python train.py --arch="tdnn" --model="multi-label audio tagger" --dataset="synthesized solo parts of chorales (CocoChorales)" --train_examples=39062 --time_shift_ms=100 --n_mels=80 --hop_length=160 --input="log_mel" --spec_augment=true --win_length=512 --norm="batchnorm" --hidden_act="relu" --channel_attention="se" --depths=[8] --kernel_size=5 --stem="single" --widths=[384] --num_labels=51 --init="lecun_normal" --optimizer="soap" --beta2=0.999 --learning_rate=0.0035 --beta1=0.95 --shampoo_beta=0.999 --eps=1e-08 --precondition_frequency=16 --max_precond_dim=1024 --merge_dims=true --one_sided=false --adamw_lr_other_params=0.00087 --max_grad_norm=1.0 --max_steps=7600 --batch_size=384 --epochs=74.7 --lr_schedule="cosine" --final_lr_fraction=0 --warmup_steps=1520 --weight_decay=0.05 --adamw_weight_decay_other_params=0
Rows from block 4, named by matrix and row number. Each number is 200 + 40 x the weight over its row's rms, rounded and kept within 0 to 999. All counts start at 0. After the name is the row's rms in percent of the matrix's.
# fc2: squeeze-excite expand (model.blocks.4.att.fc2.weight, 384x48), inputs 0-47
fc2.216,111,197,199,168,210,97,145,202,222,194,202,151,234,200,213,278,211,234,237,288,204,217,183,262,143,234,187,200,250,104,156,194,236,198,205,175,182,161,170,261,237,173,171,202,155,209,154,159,238
fc2.217,079,161,189,204,111,192,201,187,233,151,182,159,257,241,148,211,205,187,317,174,183,207,175,196,183,164,228,183,179,235,274,157,267,184,227,183,188,256,172,210,191,288,237,277,211,203,178,212,220
fc2.218,108,187,191,143,208,156,194,218,184,144,122,238,202,154,233,202,157,210,200,178,159,188,210,279,210,254,256,229,160,186,179,253,225,154,186,157,212,147,321,208,168,244,197,209,269,152,230,199,229
fc2.219,102,219,127,217,212,205,196,220,190,203,172,127,170,150,203,132,189,264,179,255,219,204,247,222,220,163,199,194,205,290,148,223,178,224,225,163,215,246,242,188,136,185,275,209,165,100,188,166,154
fc2.220,089,218,201,238,207,213,171,193,218,219,175,205,128,176,172,160,201,195,145,160,211,185,196,207,286,225,203,186,273,220,224,156,280,193,227,218,219,198,246,182,242,120,158,225,206,120,179,323,212
fc2.221,094,225,235,221,190,185,223,167,232,171,241,243,240,168,258,282,172,232,181,155,100,206,120,191,202,223,146,218,199,212,239,236,103,246,260,157,187,229,223,211,242,201,173,177,173,229,156,218,164
fc2.222,092,234,227,203,210,246,164,176,159,168,166,215,171,154,219,183,154,163,136,182,243,249,147,228,116,200,260,193,153,154,161,246,181,216,264,222,173,101,211,182,231,181,202,163,246,207,147,193,269
fc2.223,149,118,188,214,266,158,220,303,211,120,162,173,214,185,170,236,193,224,159,149,242,267,239,206,174,190,151,184,204,151,242,161,138,230,244,228,178,152,235,207,237,222,202,240,210,241,197,169,240
fc2.224,089,220,209,144,139,121,140,143,146,127,186,221,263,182,151,228,220,225,250,186,180,196,241,141,173,216,180,220,177,228,238,95,254,193,196,202,178,203,181,203,210,259,240,179,194,212,236,140,223
fc2.225,094,259,228,252,189,161,174,184,158,212,157,198,249,174,214,233,172,163,180,210,216,204,238,97,202,276,229,230,207,231,161,173,167,168,199,222,216,204,220,162,141,191,218,208,209,179,203,347,147
fc2.226,112,202,207,221,184,201,142,181,166,224,217,239,120,164,203,137,211,158,126,207,97,244,225,175,226,196,156,178,184,196,222,285,191,212,196,226,191,201,260,168,250,169,246,253,251,180,131,254,216
fc2.227,075,221,147,234,290,200,149,182,177,255,220,222,191,216,188,227,201,253,187,180,213,142,184,145,233,190,110,193,189,107,247,144,234,196,198,215,191,191,259,257,181,141,205,130,170,235,249,184,193
fc2.228,096,220,171,266,170,160,172,216,185,162,273,254,183,227,238,186,218,225,116,232,225,235,180,183,260,190,187,200,237,248,193,172,213,174,214,155,241,224,260,193,126,190,166,174,137,136,156,205,108
fc2.229,092,194,199,177,216,275,196,159,206,201,168,221,169,196,172,245,254,245,115,196,168,275,204,252,110,144,148,272,235,203,216,153,209,241,211,211,215,235,230,167,233,137,142,198,232,228,147,186,223
fc2.230,097,141,217,230,132,205,170,210,133,203,177,176,164,182,196,156,138,256,244,142,282,215,195,194,198,169,252,240,170,162,194,223,286,151,238,187,201,213,247,195,169,194,192,188,122,147,131,233,199
fc2.231,121,103,223,213,137,204,184,169,223,162,204,236,174,186,242,200,121,216,293,201,244,156,207,284,184,182,134,198,178,254,179,227,269,239,203,193,161,196,272,206,244,217,184,209,189,191,222,223,143
fc2.232,112,171,199,200,122,181,247,238,179,169,232,134,219,179,187,223,134,157,173,84,256,167,192,246,198,182,212,202,149,217,187,211,176,230,198,234,176,225,137,148,153,215,255,218,285,226,212,252,198
fc2.233,096,148,137,299,191,265,162,224,230,128,203,198,211,159,288,229,193,165,257,166,221,194,180,187,227,168,134,185,201,231,152,230,239,198,216,234,155,184,189,160,204,153,227,187,168,143,184,232,131
fc2.234,102,162,181,233,243,185,148,161,189,150,212,238,204,131,262,211,180,209,122,197,203,196,191,190,173,172,205,242,119,67,187,163,183,172,211,229,229,224,294,168,217,175,233,182,237,201,176,212,236
fc2.235,090,303,217,227,186,183,190,181,165,273,222,178,231,171,170,102,229,242,191,238,225,181,173,131,189,190,213,231,245,166,209,168,211,159,147,173,197,309,190,173,238,231,187,197,217,275,178,168,192
fc2.236,101,172,156,227,189,212,201,153,153,229,207,184,165,135,151,236,102,252,187,218,173,248,195,226,196,214,281,227,196,204,169,167,140,285,180,161,230,98,234,197,157,227,191,209,219,145,179,193,184
fc2.237,117,170,221,256,212,217,207,190,252,188,216,170,178,178,122,138,141,183,250,173,251,170,159,163,283,182,177,206,202,280,203,188,211,269,188,228,230,191,192,176,224,205,126,149,195,255,111,173,164
fc2.238,104,202,199,140,207,196,224,233,103,155,133,184,170,311,192,190,140,169,186,185,217,237,194,173,183,147,274,237,128,243,200,201,176,187,184,130,238,173,239,227,177,222,192,248,245,223,188,174,184
fc2.239,100,194,110,148,174,194,243,206,174,214,189,156,174,151,193,219,136,289,152,211,214,188,227,215,309,250,245,144,214,250,249,209,218,165,160,245,210,231,185,207,252,160,201,140,213,234,192,176,208
fc2.240,106,193,202,75,200,266,139,182,217,202,194,247,175,217,196,238,237,173,210,223,200,201,180,263,162,244,262,220,156,273,222,142,226,194,189,165,195,219,113,194,168,196,233,244,169,174,223,235,134
fc2.241,079,175,194,173,150,255,235,184,251,227,117,168,192,205,134,202,202,200,238,178,173,261,177,160,193,225,200,235,224,211,193,114,178,252,225,134,172,198,187,207,264,167,213,188,177,322,158,234,232
fc2.242,086,184,200,195,211,99,240,88,225,159,266,252,227,204,226,255,243,184,212,206,172,236,163,233,165,188,169,247,227,183,136,141,213,131,176,208,188,232,183,180,226,228,227,218,211,176,272,226,155
fc2.243,077,196,244,226,228,129,212,164,151,203,195,248,126,192,242,171,225,200,149,179,236,222,164,173,193,152,177,72,207,197,196,217,150,263,211,241,206,136,196,200,275,210,224,204,239,120,196,203,182
fc2.244,085,231,240,256,199,217,173,152,261,219,228,212,203,212,238,221,197,232,209,197,183,242,184,215,232,149,221,208,192,36,215,192,176,212,241,227,100,175,217,187,197,265,195,179,182,207,200,243,132
fc2.245,100,137,208,178,127,213,211,157,230,250,192,276,149,198,197,204,147,180,232,208,153,149,213,265,181,173,186,111,193,186,215,243,184,134,166,135,125,219,216,233,257,252,200,228,230,194,148,220,195
fc2.246,093,75,213,210,257,289,223,202,177,144,224,157,188,153,190,221,182,197,142,153,133,232,192,215,218,165,209,254,130,179,196,167,232,173,171,180,206,231,192,187,122,150,183,175,223,199,168,212,244
fc2.247,095,176,208,204,214,154,187,243,200,158,181,129,200,163,138,230,176,178,213,165,103,162,242,260,197,170,209,201,180,256,165,155,173,226,231,198,276,219,264,170,217,143,159,200,210,259,277,231,144
fc2.248,084,227,180,212,195,157,192,244,183,198,187,147,173,161,159,241,174,203,215,177,195,156,128,188,243,156,231,247,232,102,165,195,206,117,176,206,79,210,206,176,178,164,193,254,276,176,191,191,235
fc2.249,114,115,160,200,191,179,166,229,186,209,191,199,195,221,239,233,184,130,142,204,243,232,166,216,169,188,179,216,102,239,225,227,242,228,239,147,236,300,184,180,137,155,265,221,142,176,209,234,206
fc2.250,077,205,200,198,140,159,163,252,157,160,241,189,228,214,238,204,169,204,284,209,208,222,273,198,175,168,263,207,201,199,197,153,201,259,227,192,215,159,237,124,164,223,84,198,154,260,208,253,179
fc2.251,112,176,207,256,189,119,158,228,189,176,157,241,171,180,283,270,161,189,211,258,193,171,155,216,213,245,235,109,243,224,205,228,199,169,207,174,263,207,197,198,206,191,223,209,126,238,156,287,221
fc2.252,123,260,182,120,199,230,154,155,255,185,187,232,232,228,225,158,194,220,196,200,241,188,251,195,267,189,152,240,203,189,191,190,215,217,209,224,202,223,148,167,258,56,200,180,197,161,247,128,180
fc2.253,091,242,160,216,171,135,145,154,132,228,174,197,277,198,154,211,171,264,160,160,180,166,209,110,245,205,199,201,211,168,216,204,230,211,220,174,168,234,168,215,88,150,248,171,246,198,211,195,164
fc2.254,104,155,163,120,239,228,156,208,255,180,217,179,219,170,181,136,170,251,201,217,241,226,148,152,173,145,224,255,149,157,268,202,258,177,172,134,169,168,159,141,186,220,178,160,246,165,207,171,156
fc2.255,078,223,100,223,238,224,208,203,190,201,209,225,189,243,227,170,180,198,209,240,268,183,183,242,235,129,227,182,208,137,273,278,151,185,244,184,128,154,188,221,253,172,172,189,268,171,224,137,219
fc2.256,121,200,215,183,223,131,199,193,155,187,161,220,226,229,247,197,173,217,227,125,209,248,157,299,192,183,213,241,250,292,251,158,210,150,252,238,179,209,278,229,265,246,198,237,227,208,190,164,187
fc2.257,098,127,170,177,175,125,205,172,197,148,176,198,221,179,190,245,129,228,237,165,241,207,193,203,153,191,164,178,208,193,115,182,181,168,195,225,273,202,220,127,177,184,276,181,251,102,197,152,196
fc2.258,105,189,247,203,188,288,194,190,107,141,151,244,254,141,154,200,158,173,192,170,259,196,230,151,219,196,120,165,216,242,187,221,187,148,178,199,208,228,257,172,232,127,175,245,196,186,204,216,252
fc2.259,112,168,193,233,230,230,229,193,283,188,118,202,128,175,192,190,203,284,199,184,226,245,170,243,221,191,258,269,188,144,109,197,150,206,185,168,224,108,176,164,176,190,231,201,229,164,222,195,188
fc2.260,101,204,203,133,337,154,128,245,200,177,234,142,226,198,176,188,182,245,121,184,265,197,172,170,225,210,261,170,228,259,208,162,221,159,221,159,183,181,255,193,210,195,221,182,182,174,174,206,234
fc2.261,089,231,258,188,165,176,265,177,173,169,257,181,187,206,233,200,128,225,320,227,195,217,172,212,232,106,248,145,149,205,228,167,174,231,229,190,181,169,189,205,161,259,212,220,254,241,153,224,178
fc2.262,095,178,211,173,233,106,149,160,159,191,209,207,209,200,163,160,128,293,138,171,191,220,188,155,175,229,141,244,196,211,213,206,178,164,239,224,258,170,219,205,271,203,193,214,202,191,248,286,135
fc2.263,104,100,213,156,180,227,169,162,211,193,193,179,214,252,168,153,161,186,199,237,215,202,137,182,191,170,83,215,163,239,157,231,240,168,210,108,159,176,224,240,226,176,178,165,220,226,212,276,225
fc2.264,091,215,158,181,181,201,149,185,191,201,217,196,198,211,155,206,242,189,248,149,172,205,188,179,117,250,135,223,132,134,192,193,187,210,225,129,201,162,275,245,253,191,299,224,147,258,177,156,183
fc2.265,094,166,194,120,189,194,178,235,176,176,227,256,194,209,167,233,268,149,151,168,147,202,209,246,201,131,207,164,139,177,187,237,150,192,194,192,182,203,279,227,197,143,175,193,204,277,107,180,259
fc2.266,098,155,212,222,206,204,153,210,248,214,143,127,259,192,174,223,188,206,177,194,258,203,264,203,216,207,177,205,229,150,157,76,175,197,96,162,214,175,210,114,204,245,206,211,252,190,207,197,208
fc2.267,091,242,212,213,154,225,269,165,158,228,203,246,160,177,229,235,255,159,113,219,144,158,164,287,165,243,224,225,159,155,259,228,227,251,189,205,220,199,186,208,208,151,163,158,201,131,261,217,209
fc2.268,100,164,223,139,224,324,191,133,180,217,205,212,194,131,177,251,182,171,233,270,229,207,164,228,188,193,177,256,178,160,249,193,256,181,224,202,205,141,260,145,196,204,181,210,128,192,145,224,191
fc2.269,089,163,214,183,188,141,235,211,193,224,232,186,258,189,164,209,174,256,273,203,187,213,259,245,242,146,180,224,160,238,184,207,254,287,209,224,148,269,232,186,165,265,171,291,220,179,180,156,160
fc2.270,097,234,185,214,185,249,216,200,157,165,186,203,237,194,210,254,249,231,165,249,309,115,157,221,250,216,214,192,165,223,160,187,197,145,226,239,166,216,186,159,270,188,229,213,123,137,212,202,270
fc2.271,084,197,246,212,196,196,265,209,204,179,163,134,187,160,256,290,148,227,209,126,243,178,179,192,194,237,152,143,163,179,213,267,186,196,264,246,189,183,262,160,275,137,210,224,240,201,217,174,225
fc2.272,086,207,206,181,218,197,144,188,158,181,183,281,180,186,220,170,222,271,259,190,253,181,164,151,283,140,172,256,163,168,132,229,262,210,182,225,218,233,155,200,178,164,231,197,221,162,282,155,151
fc2.273,092,247,187,272,220,192,193,267,177,202,182,251,261,223,182,188,203,214,210,266,237,214,169,164,128,220,129,234,181,128,224,126,134,189,207,210,238,217,212,145,253,217,189,149,255,227,221,245,150
fc2.274,082,222,193,124,232,195,206,115,141,165,190,255,173,263,177,132,197,240,133,192,215,180,176,233,201,245,234,156,212,288,223,191,221,139,207,206,183,217,226,187,177,129,109,203,193,209,168,216,161
fc2.275,102,254,166,275,273,185,230,230,158,180,159,208,134,202,170,154,176,190,137,234,178,254,251,198,220,182,213,245,159,232,234,192,147,266,239,178,261,222,238,197,164,136,243,239,233,175,218,260,180
fc2.276,108,191,179,166,134,109,139,153,188,176,174,211,244,204,229,204,166,214,225,227,222,235,180,173,196,242,194,173,136,196,338,211,202,199,263,203,233,154,210,198,254,197,187,166,177,270,150,200,239
fc2.277,103,154,173,182,223,243,143,195,90,164,223,97,196,149,136,145,194,187,195,175,211,209,250,225,272,170,154,190,212,159,232,269,192,212,173,168,175,237,147,213,222,182,142,203,204,209,200,156,218