A small multi-label audio tagger, trained from scratch.
Model: 4.02M parameters, log mel input, arch tdnn, norm batchnorm, activation relu, depths [8], widths [384].
Training: soap at rate 0.0035, 7600 steps, batches of 384.
Data: trained on synthesized solo parts of chorales (CocoChorales), 74.7 epochs.
Rows from block 4, named by matrix and row number. Each number is 500 + 25 x the weight over the matrix's rms, rounded and kept within 0 to 999. All counts start at 0. Numbers have three digits each.
# conv: width-5 conv, dilation 3 (model.blocks.4.conv.weight, 384x384x5), inputs 170-186, a 5 kernel for each
conv.305:519486483502536512482521494448535522471455484426542480521520460501507553514516516483500503553531514494456453522459522534513520462478521525479500480518507494516449507518500512524476495438515541505511515502498489454496525509519502526509509496498486535494464
conv.306:461521493499502570500500525473486570499484515445505507490545487536503529502472515522535549518501485454526511514508507502518474537504469504510485514500517495519510484472479489514507516500492522487493519519500506488493492521488482491457490548494506475514517
conv.307:534537525491461492484498487504496513545491479493505513485509502516462502477534497481455531467507514495488473493528539483511503502470522534534506505471502497493503539468522496505516520470513502507479531516486488522486470490501497491520500493517513493497477
conv.308:491487520503514487511489501486488505492492496510511486503461482518488512481491501548511504508522493501471524491468495509481498493492493509509514502470494515480510484511520512446512489526471498488481494490486536496527477481508472511527504498477486478497513
conv.309:514509496501510489493486507488497471492494511500503527482479518504492513484491502517468502475483521518517484488501512519519512491474490484514468474496522480463542534477473499511512518531500521490474493501482511533535473521473505503495504484505490485461535
conv.310:513504469514502479474500491478461539504502498521519514480474482485496533473494491489504488502474468523544519529496503479462490522487497508506519510524550464463505491481477467509510468542521509498501521505510478503440556527486477479522497487531490491510475
conv.311:507486511493498464518511502497529523488513526491475480553504516483486514492512488483516496489463512483507517501493484496511534511472489528503513505472465498522502536492498499501512478523508501487510514499487503467472472502510509493509477499514489495510495
conv.312:446463530551487473513522496522558506468472459487479490516506551517501464495483521511484515494471533538491497512502496487517511519489486560542476497405497466477474530521484534473477439511512489509464455457524539486467517473542469508531521491484475508493526
conv.313:501492471502557532480511529465468450527504534544474483483484471501486522526497539502477480524548570525433468545552491514548500552529444485476493465512507508497493493461505515489475447480525567511497538492468466503488539457486605531491537401505505510505495
conv.314:454497482491498489503490462502508554502480506540493529497487488490501504539511519507510523509483539480517488503509494497500510543515491503528490493493526472461512505492450528478495487479527513484517501485513471472492510483515512496492492525504472515529502
conv.315:503459527486479544477499490488498482521498473474479501522522520502539493470499523496513476505513486507491490491493512493518516479512499488526522450493505473440511536473519476547527513503487494479511511507473506480509521486484510523518489476494504516498500
conv.316:510488482518478488486516488491450466535509501471503500511480533519515527453498528474512461498459501544558487525523498512511552467471502495524473449492475462497455517444527542545521495535496526501490520502481479486499510479507534502489497492469509493467537
conv.317:502493518472485480472516510478503487531493488475521478489518508502491506463501488460515517495458534498519494513512522495497464552502485542474470536498481507526485496458544494521489494505515490514479534505514477487495558455519505508446512503502474503510489
conv.318:481432513491525473488509533475512509500484503503504467521502399489478546559505510512495507512490528497480550514471537515468487514517491509523478502481523509506457485506515471480485515434541481523481509515487493532500509443518481494529500518538515494476488
conv.319:488519488487531515495495504499506523480489504508506496490500513530537513469462508498500508517512524519498475505510512481530506479501489495490495488517506475505497499476502463519505438506495519503481511506459534541513525518434483519507550471499499497465537
conv.320:535528434512503491506480491559530505494495478502497497467533480530528526484541476518484494483513487515507521479472483507479490563510450480493525510486479483495470509524499500497501548459486449530495526503498497501532487511485522485469514514485531505477495
conv.321:495491520509483528485498529480545478499491480533481517493490474525461530491495530467510505506449507501513497491500490508484497465505509491449517529488490515495490522484498515474520484509507516504510496536512513496506488475451504500484516464490480540501495
conv.322:446555501515556519505495475508549493504480493486500499480531499488500508525500506493503505502525492473478495514497517481511513534474506480519538469500478466548501512453504504506542489454546509512572497467496491532485496447557473503533509478507507469517505
conv.323:506487511485510491491473480504485469509523524519488526466488543438481476520477476516498481512467453545458455493555510502523502490537463505475494517512454488516547512457497527481505532475503509520497518554486497517515474497544500464482486550523510485470531
conv.324:507519513506516488506502484496505450524492527484492522510495525506515525475491491476486472515478489552482526474493489494487495506486506512496561501452508528469503512487526494503513551512464461507513512538457476483503504497523483510483485497499561505500500
conv.325:498497474528490521517519489509516446519466512507488491527519447522487506491480473470504473470550524522470498487494476510511512499500477519516509532452504508495506511515482502480499484504509489481517518521487498479495494453523474539509500536527502465477501
conv.326:498551525513511468498520507461509476515531548506504504476503547461531497499483532515460469518491510493505487429515523491529470490515511466517465493484508485456495553499489523518478530486525495490471472487500496531475522493548489486494497516524515509451535
conv.327:483479482510463483550513496502473506472480545499489489522474547466496533486511456467521484514448511514477470450504454558479508490555485465486516425533485532494495568529507549459462493475503517489483534466495488505523504439499517473533500473485550488456519
conv.328:482514511479500497489514480483485423488535579477482538494481535489497474495534491490487518482504480495532466459533519531540488498462535441521516490494493497487516504549463485507506493510526468540491497511490515484454489513534535456485513501557520461456539
conv.329:507558506528448504487501500531494470527515478467459522521507502490504495497512529491466503500482559490502481513483515496516474525506530464525512499481514482506488449500510461493528510496502500476515515459449523528487483522476496503486521495501510458488507
conv.330:498497481462550480474482525484500507480521518490520529485491482420521551514526460519525479488525481518512507524522504493476510513537500500543505486453539471448526484490537487492481513484482516511544548499491444475502578512498500503519472489514433518533511
conv.331:490526499519500515505499516490510480493511496502485506483523516511509486458490511503504506518481479536504492509502490489502508491485474490528492530468525501451445522498517491510517503502483485470470500524551514507526492476490504455515451528482544507491505
conv.332:473517494506497491478498505484470505500490515509497488524471496534506500473494487490497508519442484525508497477502475518502509490538490499440553531465502512467506500495504527507488468518508533505507527517536519502518460474532513493492478512502488502493504
conv.333:532512474491500530460480482513539549461466504495503515506492551512492490523487506492505454459522540537460509500516499527482480478509506487522512481500497512523484515524471505479490518508463528527535527501488527501525507478509487509493497514479496485520494
conv.334:459430510546584521474479501511463532456489544494499502511477528453485499489441539479532501516492500493518500478516501488516519475455484488483490494540525467513490507520499505480507513441498505512505503506479501548483461463451497490513499473503493500510505
conv.335:567503469488480450514514568494543539502511474513506488459521487520501510469514491506488488488499451537513523503485484497487461538494490462516556464493530524415490506485521483494525460516510496497483459501497530496527503482516476450511502541495487525428534
conv.336:501454491500482484476509512516514520462444528481524518503468498486463534528513537507477513502500465505484492477526491513554455496468486584505485508443531492536448449517523527482470545494472469491488500480486521512507469501503504503539455517531501472521482
conv.337:532494468495469458457549502518533443557510571492561508513417483448487558527493551421440500530528488468522476502514532529473513538524524403521504503536531442434512515481525475565495483505547511507511461531538482526474492477424475505556506496468489536488526
conv.338:490454507480527532477490518490508494469501518498486482509499500504501502510503467493512524524472487502506503499495489487487483491481505517498499440510495501471525490517495501523477481506473519507488463526534492486516469476481497498504498510507507481493526
conv.339:551502501449491531522451491462497532509453470509458504527497523487495497484479491524503510496490526509476537475486547537472484491505496492518496471524516485491523505497486503532500526466466477507457489513546515566507481483461522493510491474508484497480533
conv.340:495494475495517488523497519465466513523493512476520477495512489433507532529497522510491496500518540479490520473502510478506494524501471480463492514454517501490471515513516522489490452512496490486504491518506478500503505505509508486524556454483544507492496
conv.341:493478491502506514477510502481497526492466505475539496497500505512543486486495533474488490494536496494500478499481535510525512479477497468499544529473544460489479502494488492506510490490489528520516459515525486518481493538485513459483533501479511500497528
conv.342:539510500541477481499483520494517498490506480509463511463482503514498446534521517493525493522519530518482496509505499491520462509542509494497467548507500452519494530478477505483507513498519485507500505496524500472479496486476538463516488488472534491514499
conv.343:518484539543502484496499493530497482562469500510496506522499488497544509479493513467491524530494478523510518483492489497525487467503474495484510475516503534476465512462475506494510518462493485533489477494557459537523500464498582499454455510509457516498510
conv.344:450462515554521487528543489488474486532512486478514494485495448574553480531521505450485494488526527521484472497519497489524532483472476505455485481562525493498488515479505509469519561580456510445493494485500492521468526535466464493523523448495518489487509
conv.345:523498419525497482498469483521564495519497451509475561501491517528482490504499497508466516492460486521527503490489520489497517493531521503511525512507572427577512480462509493513491538502495477500501505468525530528492542518498517487536580451530505537478487
conv.346:498487484516483497490506477511524484493542506485509510519488524537504474498485514511508486480497495505489472507489491541476519465502496495486507469478461525492486523487501510491495519547469495487504495515532517501514513512481560546498443505509481499533480
conv.347:457522493507477500505472526503485535502478467501507499485521479513508456523499495510507513509551501444509475498513517486495518496516495456517546505497530506514499518521518473487484506495532503492466521532486510495547473496527530489512469491517526515471488
conv.348:487485465518485473517536485500497523490524488521521501472496488511490491483480514511478532481517488520497507500551520451517487496502480570510495420532444509524496491514483513482489465516524525492501523509494476514521481465494525507515497469531503480528490
conv.349:534503503471456454536522487451465513527503507528482470541487525584533431462474487513506511527516476490530548527487490542481477494493552518519508492510503496535481461499495502490509476530516506514477513509499541523548481452461475489523491511527532518458458
conv.350:502475496497516485506517494511516467504501488522513490515488483490528514511491462479487517523474466517486500519473481519506507491499511566472516484518487504494472479513491498491536492468507502515484525506470501535486514442479503536529495457515470500511488
conv.351:546485479476498513514461493480483485530507507457546502485515522498485513467532508503498467470484525490489516512494469489488491512493486467494537503503499472505493494533475497489518460508489503489506474458558533473551496491529519505523497481494521475511518
conv.352:475483516482513483536491499502552574502493422517456494496542480529511496498552504472488496465523496514497556527548439440481507527489492526472487515484459468511500544524532462496519491504482460515469545534514429431429464552582496494469514478541500491479500
conv.353:505483519517479493507508507499515491494519538505530504501478506518482520522527510500479490541497498513500518514468505515498524510523487466532483506470505501488499525469532511500505533491531502493531489515530480488476503531516517470484514471489500480526466
conv.354:494512485514494484490530517492506488467464517500476509502504517518500503491508512484527504501476516549517489509513501487526503519505499485466543534472492486503487509521545477510485468489530487492491487513524482557472481533496490490484519496505540493473502
conv.355:466508523531505469532514521509456484499527520508519480490502476532501501481484480525525496476495485480512464505473527521505479523538517527485507474507539499476519478539527524462465501503492494516494487532523499491491542494500494486509478518502480480504506
conv.356:467506463501486488484485469487522518505476473483490476494505529469519547482514487502469491539500508538503499486527501534510490474518507541500469541483525479461526464491519494511517495504471519539539488507520467513490478488497480507490508507508496485522467
conv.357:476425512541510466542523507441515508505486477511539510469492502515516503529500481487476515481539513472512519550533456456502502540466525498436462501557491499494555489506524508502499447533490490516485451465558538464432489545509482510492487510508469513517524
conv.358:516485481507507538522459501503549511531491480468535515499516503533476518495544492483503491489486545491487459485518509501501500467531496520508501508472483511543500545498520513514517542448514519517500513529521514503473499486549501477485495474523464505527503
conv.359:505518516489500475521485489502509498492502507483537520477500457537484535507489509518463513485461551494510511515516476510491494531472472523492536460487511495481468523491459463473541509475522503528513490532476493542485538550443490474499508492493516464487501
conv.360:486499495551493555529484466506515489498502508513452521492538539467509490528482500508539522468498501525515486518472501505503472496504530514480497523500521524492517469456489527507528497505502492492513486535466530507498525515500453470541519506488543500513546
conv.361:482512476507588523475528519490494461490525520527493499473477485524455494540500485475476533533552548525484546488480526458467488513487481523528534473484517496480493498498488507476497487507468491511470483499484507542540470470450487533532527479484515499514523
conv.362:529507511488474531506497514503524471450495553493513473518489523483517495506467528496517506530481485503519537475454530515486487488521524497505539506492504492470486486501510492479447515490431487508510511494468494479460494518513501472494503477495535499533495
conv.363:508476490453498520494495515490499468479537525498501493508501500534455497479468514461482500543567492489419513479491491507489456526517518526517521482485501481492513501480518471516527540484485484491489506481455503503520491534525509490502498479477543517497487
conv.364:506497494502525492532507491466504483483514507469509503467537497521483473510504498512540502510511487483532505509469513508480493485483534493474523494519473533505499530520488513489488545468463465500489525506487553480502458476524458527495486531486487508495491
conv.365:485509438520493500553475486506626486556498369456508491530514521512557466474533480449510490488511409534529541495483494487531489429484478579537477461461449524500515481503513510489507532529450532439494467509501509463489547519490443543479486529528504523464463
conv.366:529522465555453485480491503492464491465516535532468508461472482523536463517484490514495481462484494575516532481497554484538501472471518527534511516463537476467529513530464489521499438548469543485498540472520490448533462531469493488479553527530492487507502
conv.367:468563469476490530519490505495496507460511538505528467503473458492509550501510501495506508489483505514497509461470494519501508486473512499514493492501512525488504511491492497509457463517514470531479488495539502526522508445508488548493498482508501493530488
conv.368:479503478517502530490481482493487523458515541523491493496503498482504519540505543478529497572497543529466509483479497519528535508510489482540455487503505519463516497525512481478489478492506468509462477497512474485485484540482501514523507474473461491499535
conv.369:561547462473445500463554486498498446499531520445493519487489510491486503489514495543486486536493486451491485503505503484537478468508500538487460521562547467506514457469463503536452536472486477492499496463510508468488543554527516487501516515494539472503530
conv.370:498511492511471460498504494499494526530486527510458510505509499548496527494521478517496491498514528492500490498485496514493474479514494482489506533533518495495457499492524479504503495491523476473502502490508484545540495485431532480507449528510498482528481
conv.371:500489475507514520484492509488492531490498507497498483512518519519492482465487490503514496522530517472473510492520493493521529489492484500489497514473500495510509488467501498489526488532504502471498479526489493489506520520479472508495529464530494487504498
conv.372:494500534503475491488506528516512527466484497535487509472500455550492507476495517503506520543475480506448515497485486496491516479521480434542495491493491500468498511494519504521502540506499499466482434506533543499501520472497493498486488489498516480488490
conv.373:540466513529447545494506514451601640524559408462468473469536548420526502484500524527500462452532489488545563486525516519547497539536435472465535497487482526522526503501476472514487539523473484473521604539541400475545487511456469516512525492483510512483535
conv.374:492508490515481464440470489466536485475526496525497505484520489544489512495544479549484494519507501482498515507485512517513479493483535535467499473510516525490485469534471485491525469534504492502510473509506496512548484510508482543478503524488504508479499
conv.375:493470505510491522521478466494507457501508473524508509490522456489499485515506494495494521513514527488511486519472504544480469520517522478469479501554483494529535463494492499505485484547496527485577471512468443507541546458446507468525450507507478530502498
conv.376:523494493530483490491494485489519529530515466480504516484531569488519443450479489485505475491519538508509480506516468516500535484510526505482493482507455550530506505523512530501521498520504497515540501484499501517527526492495521502500505471468485469507520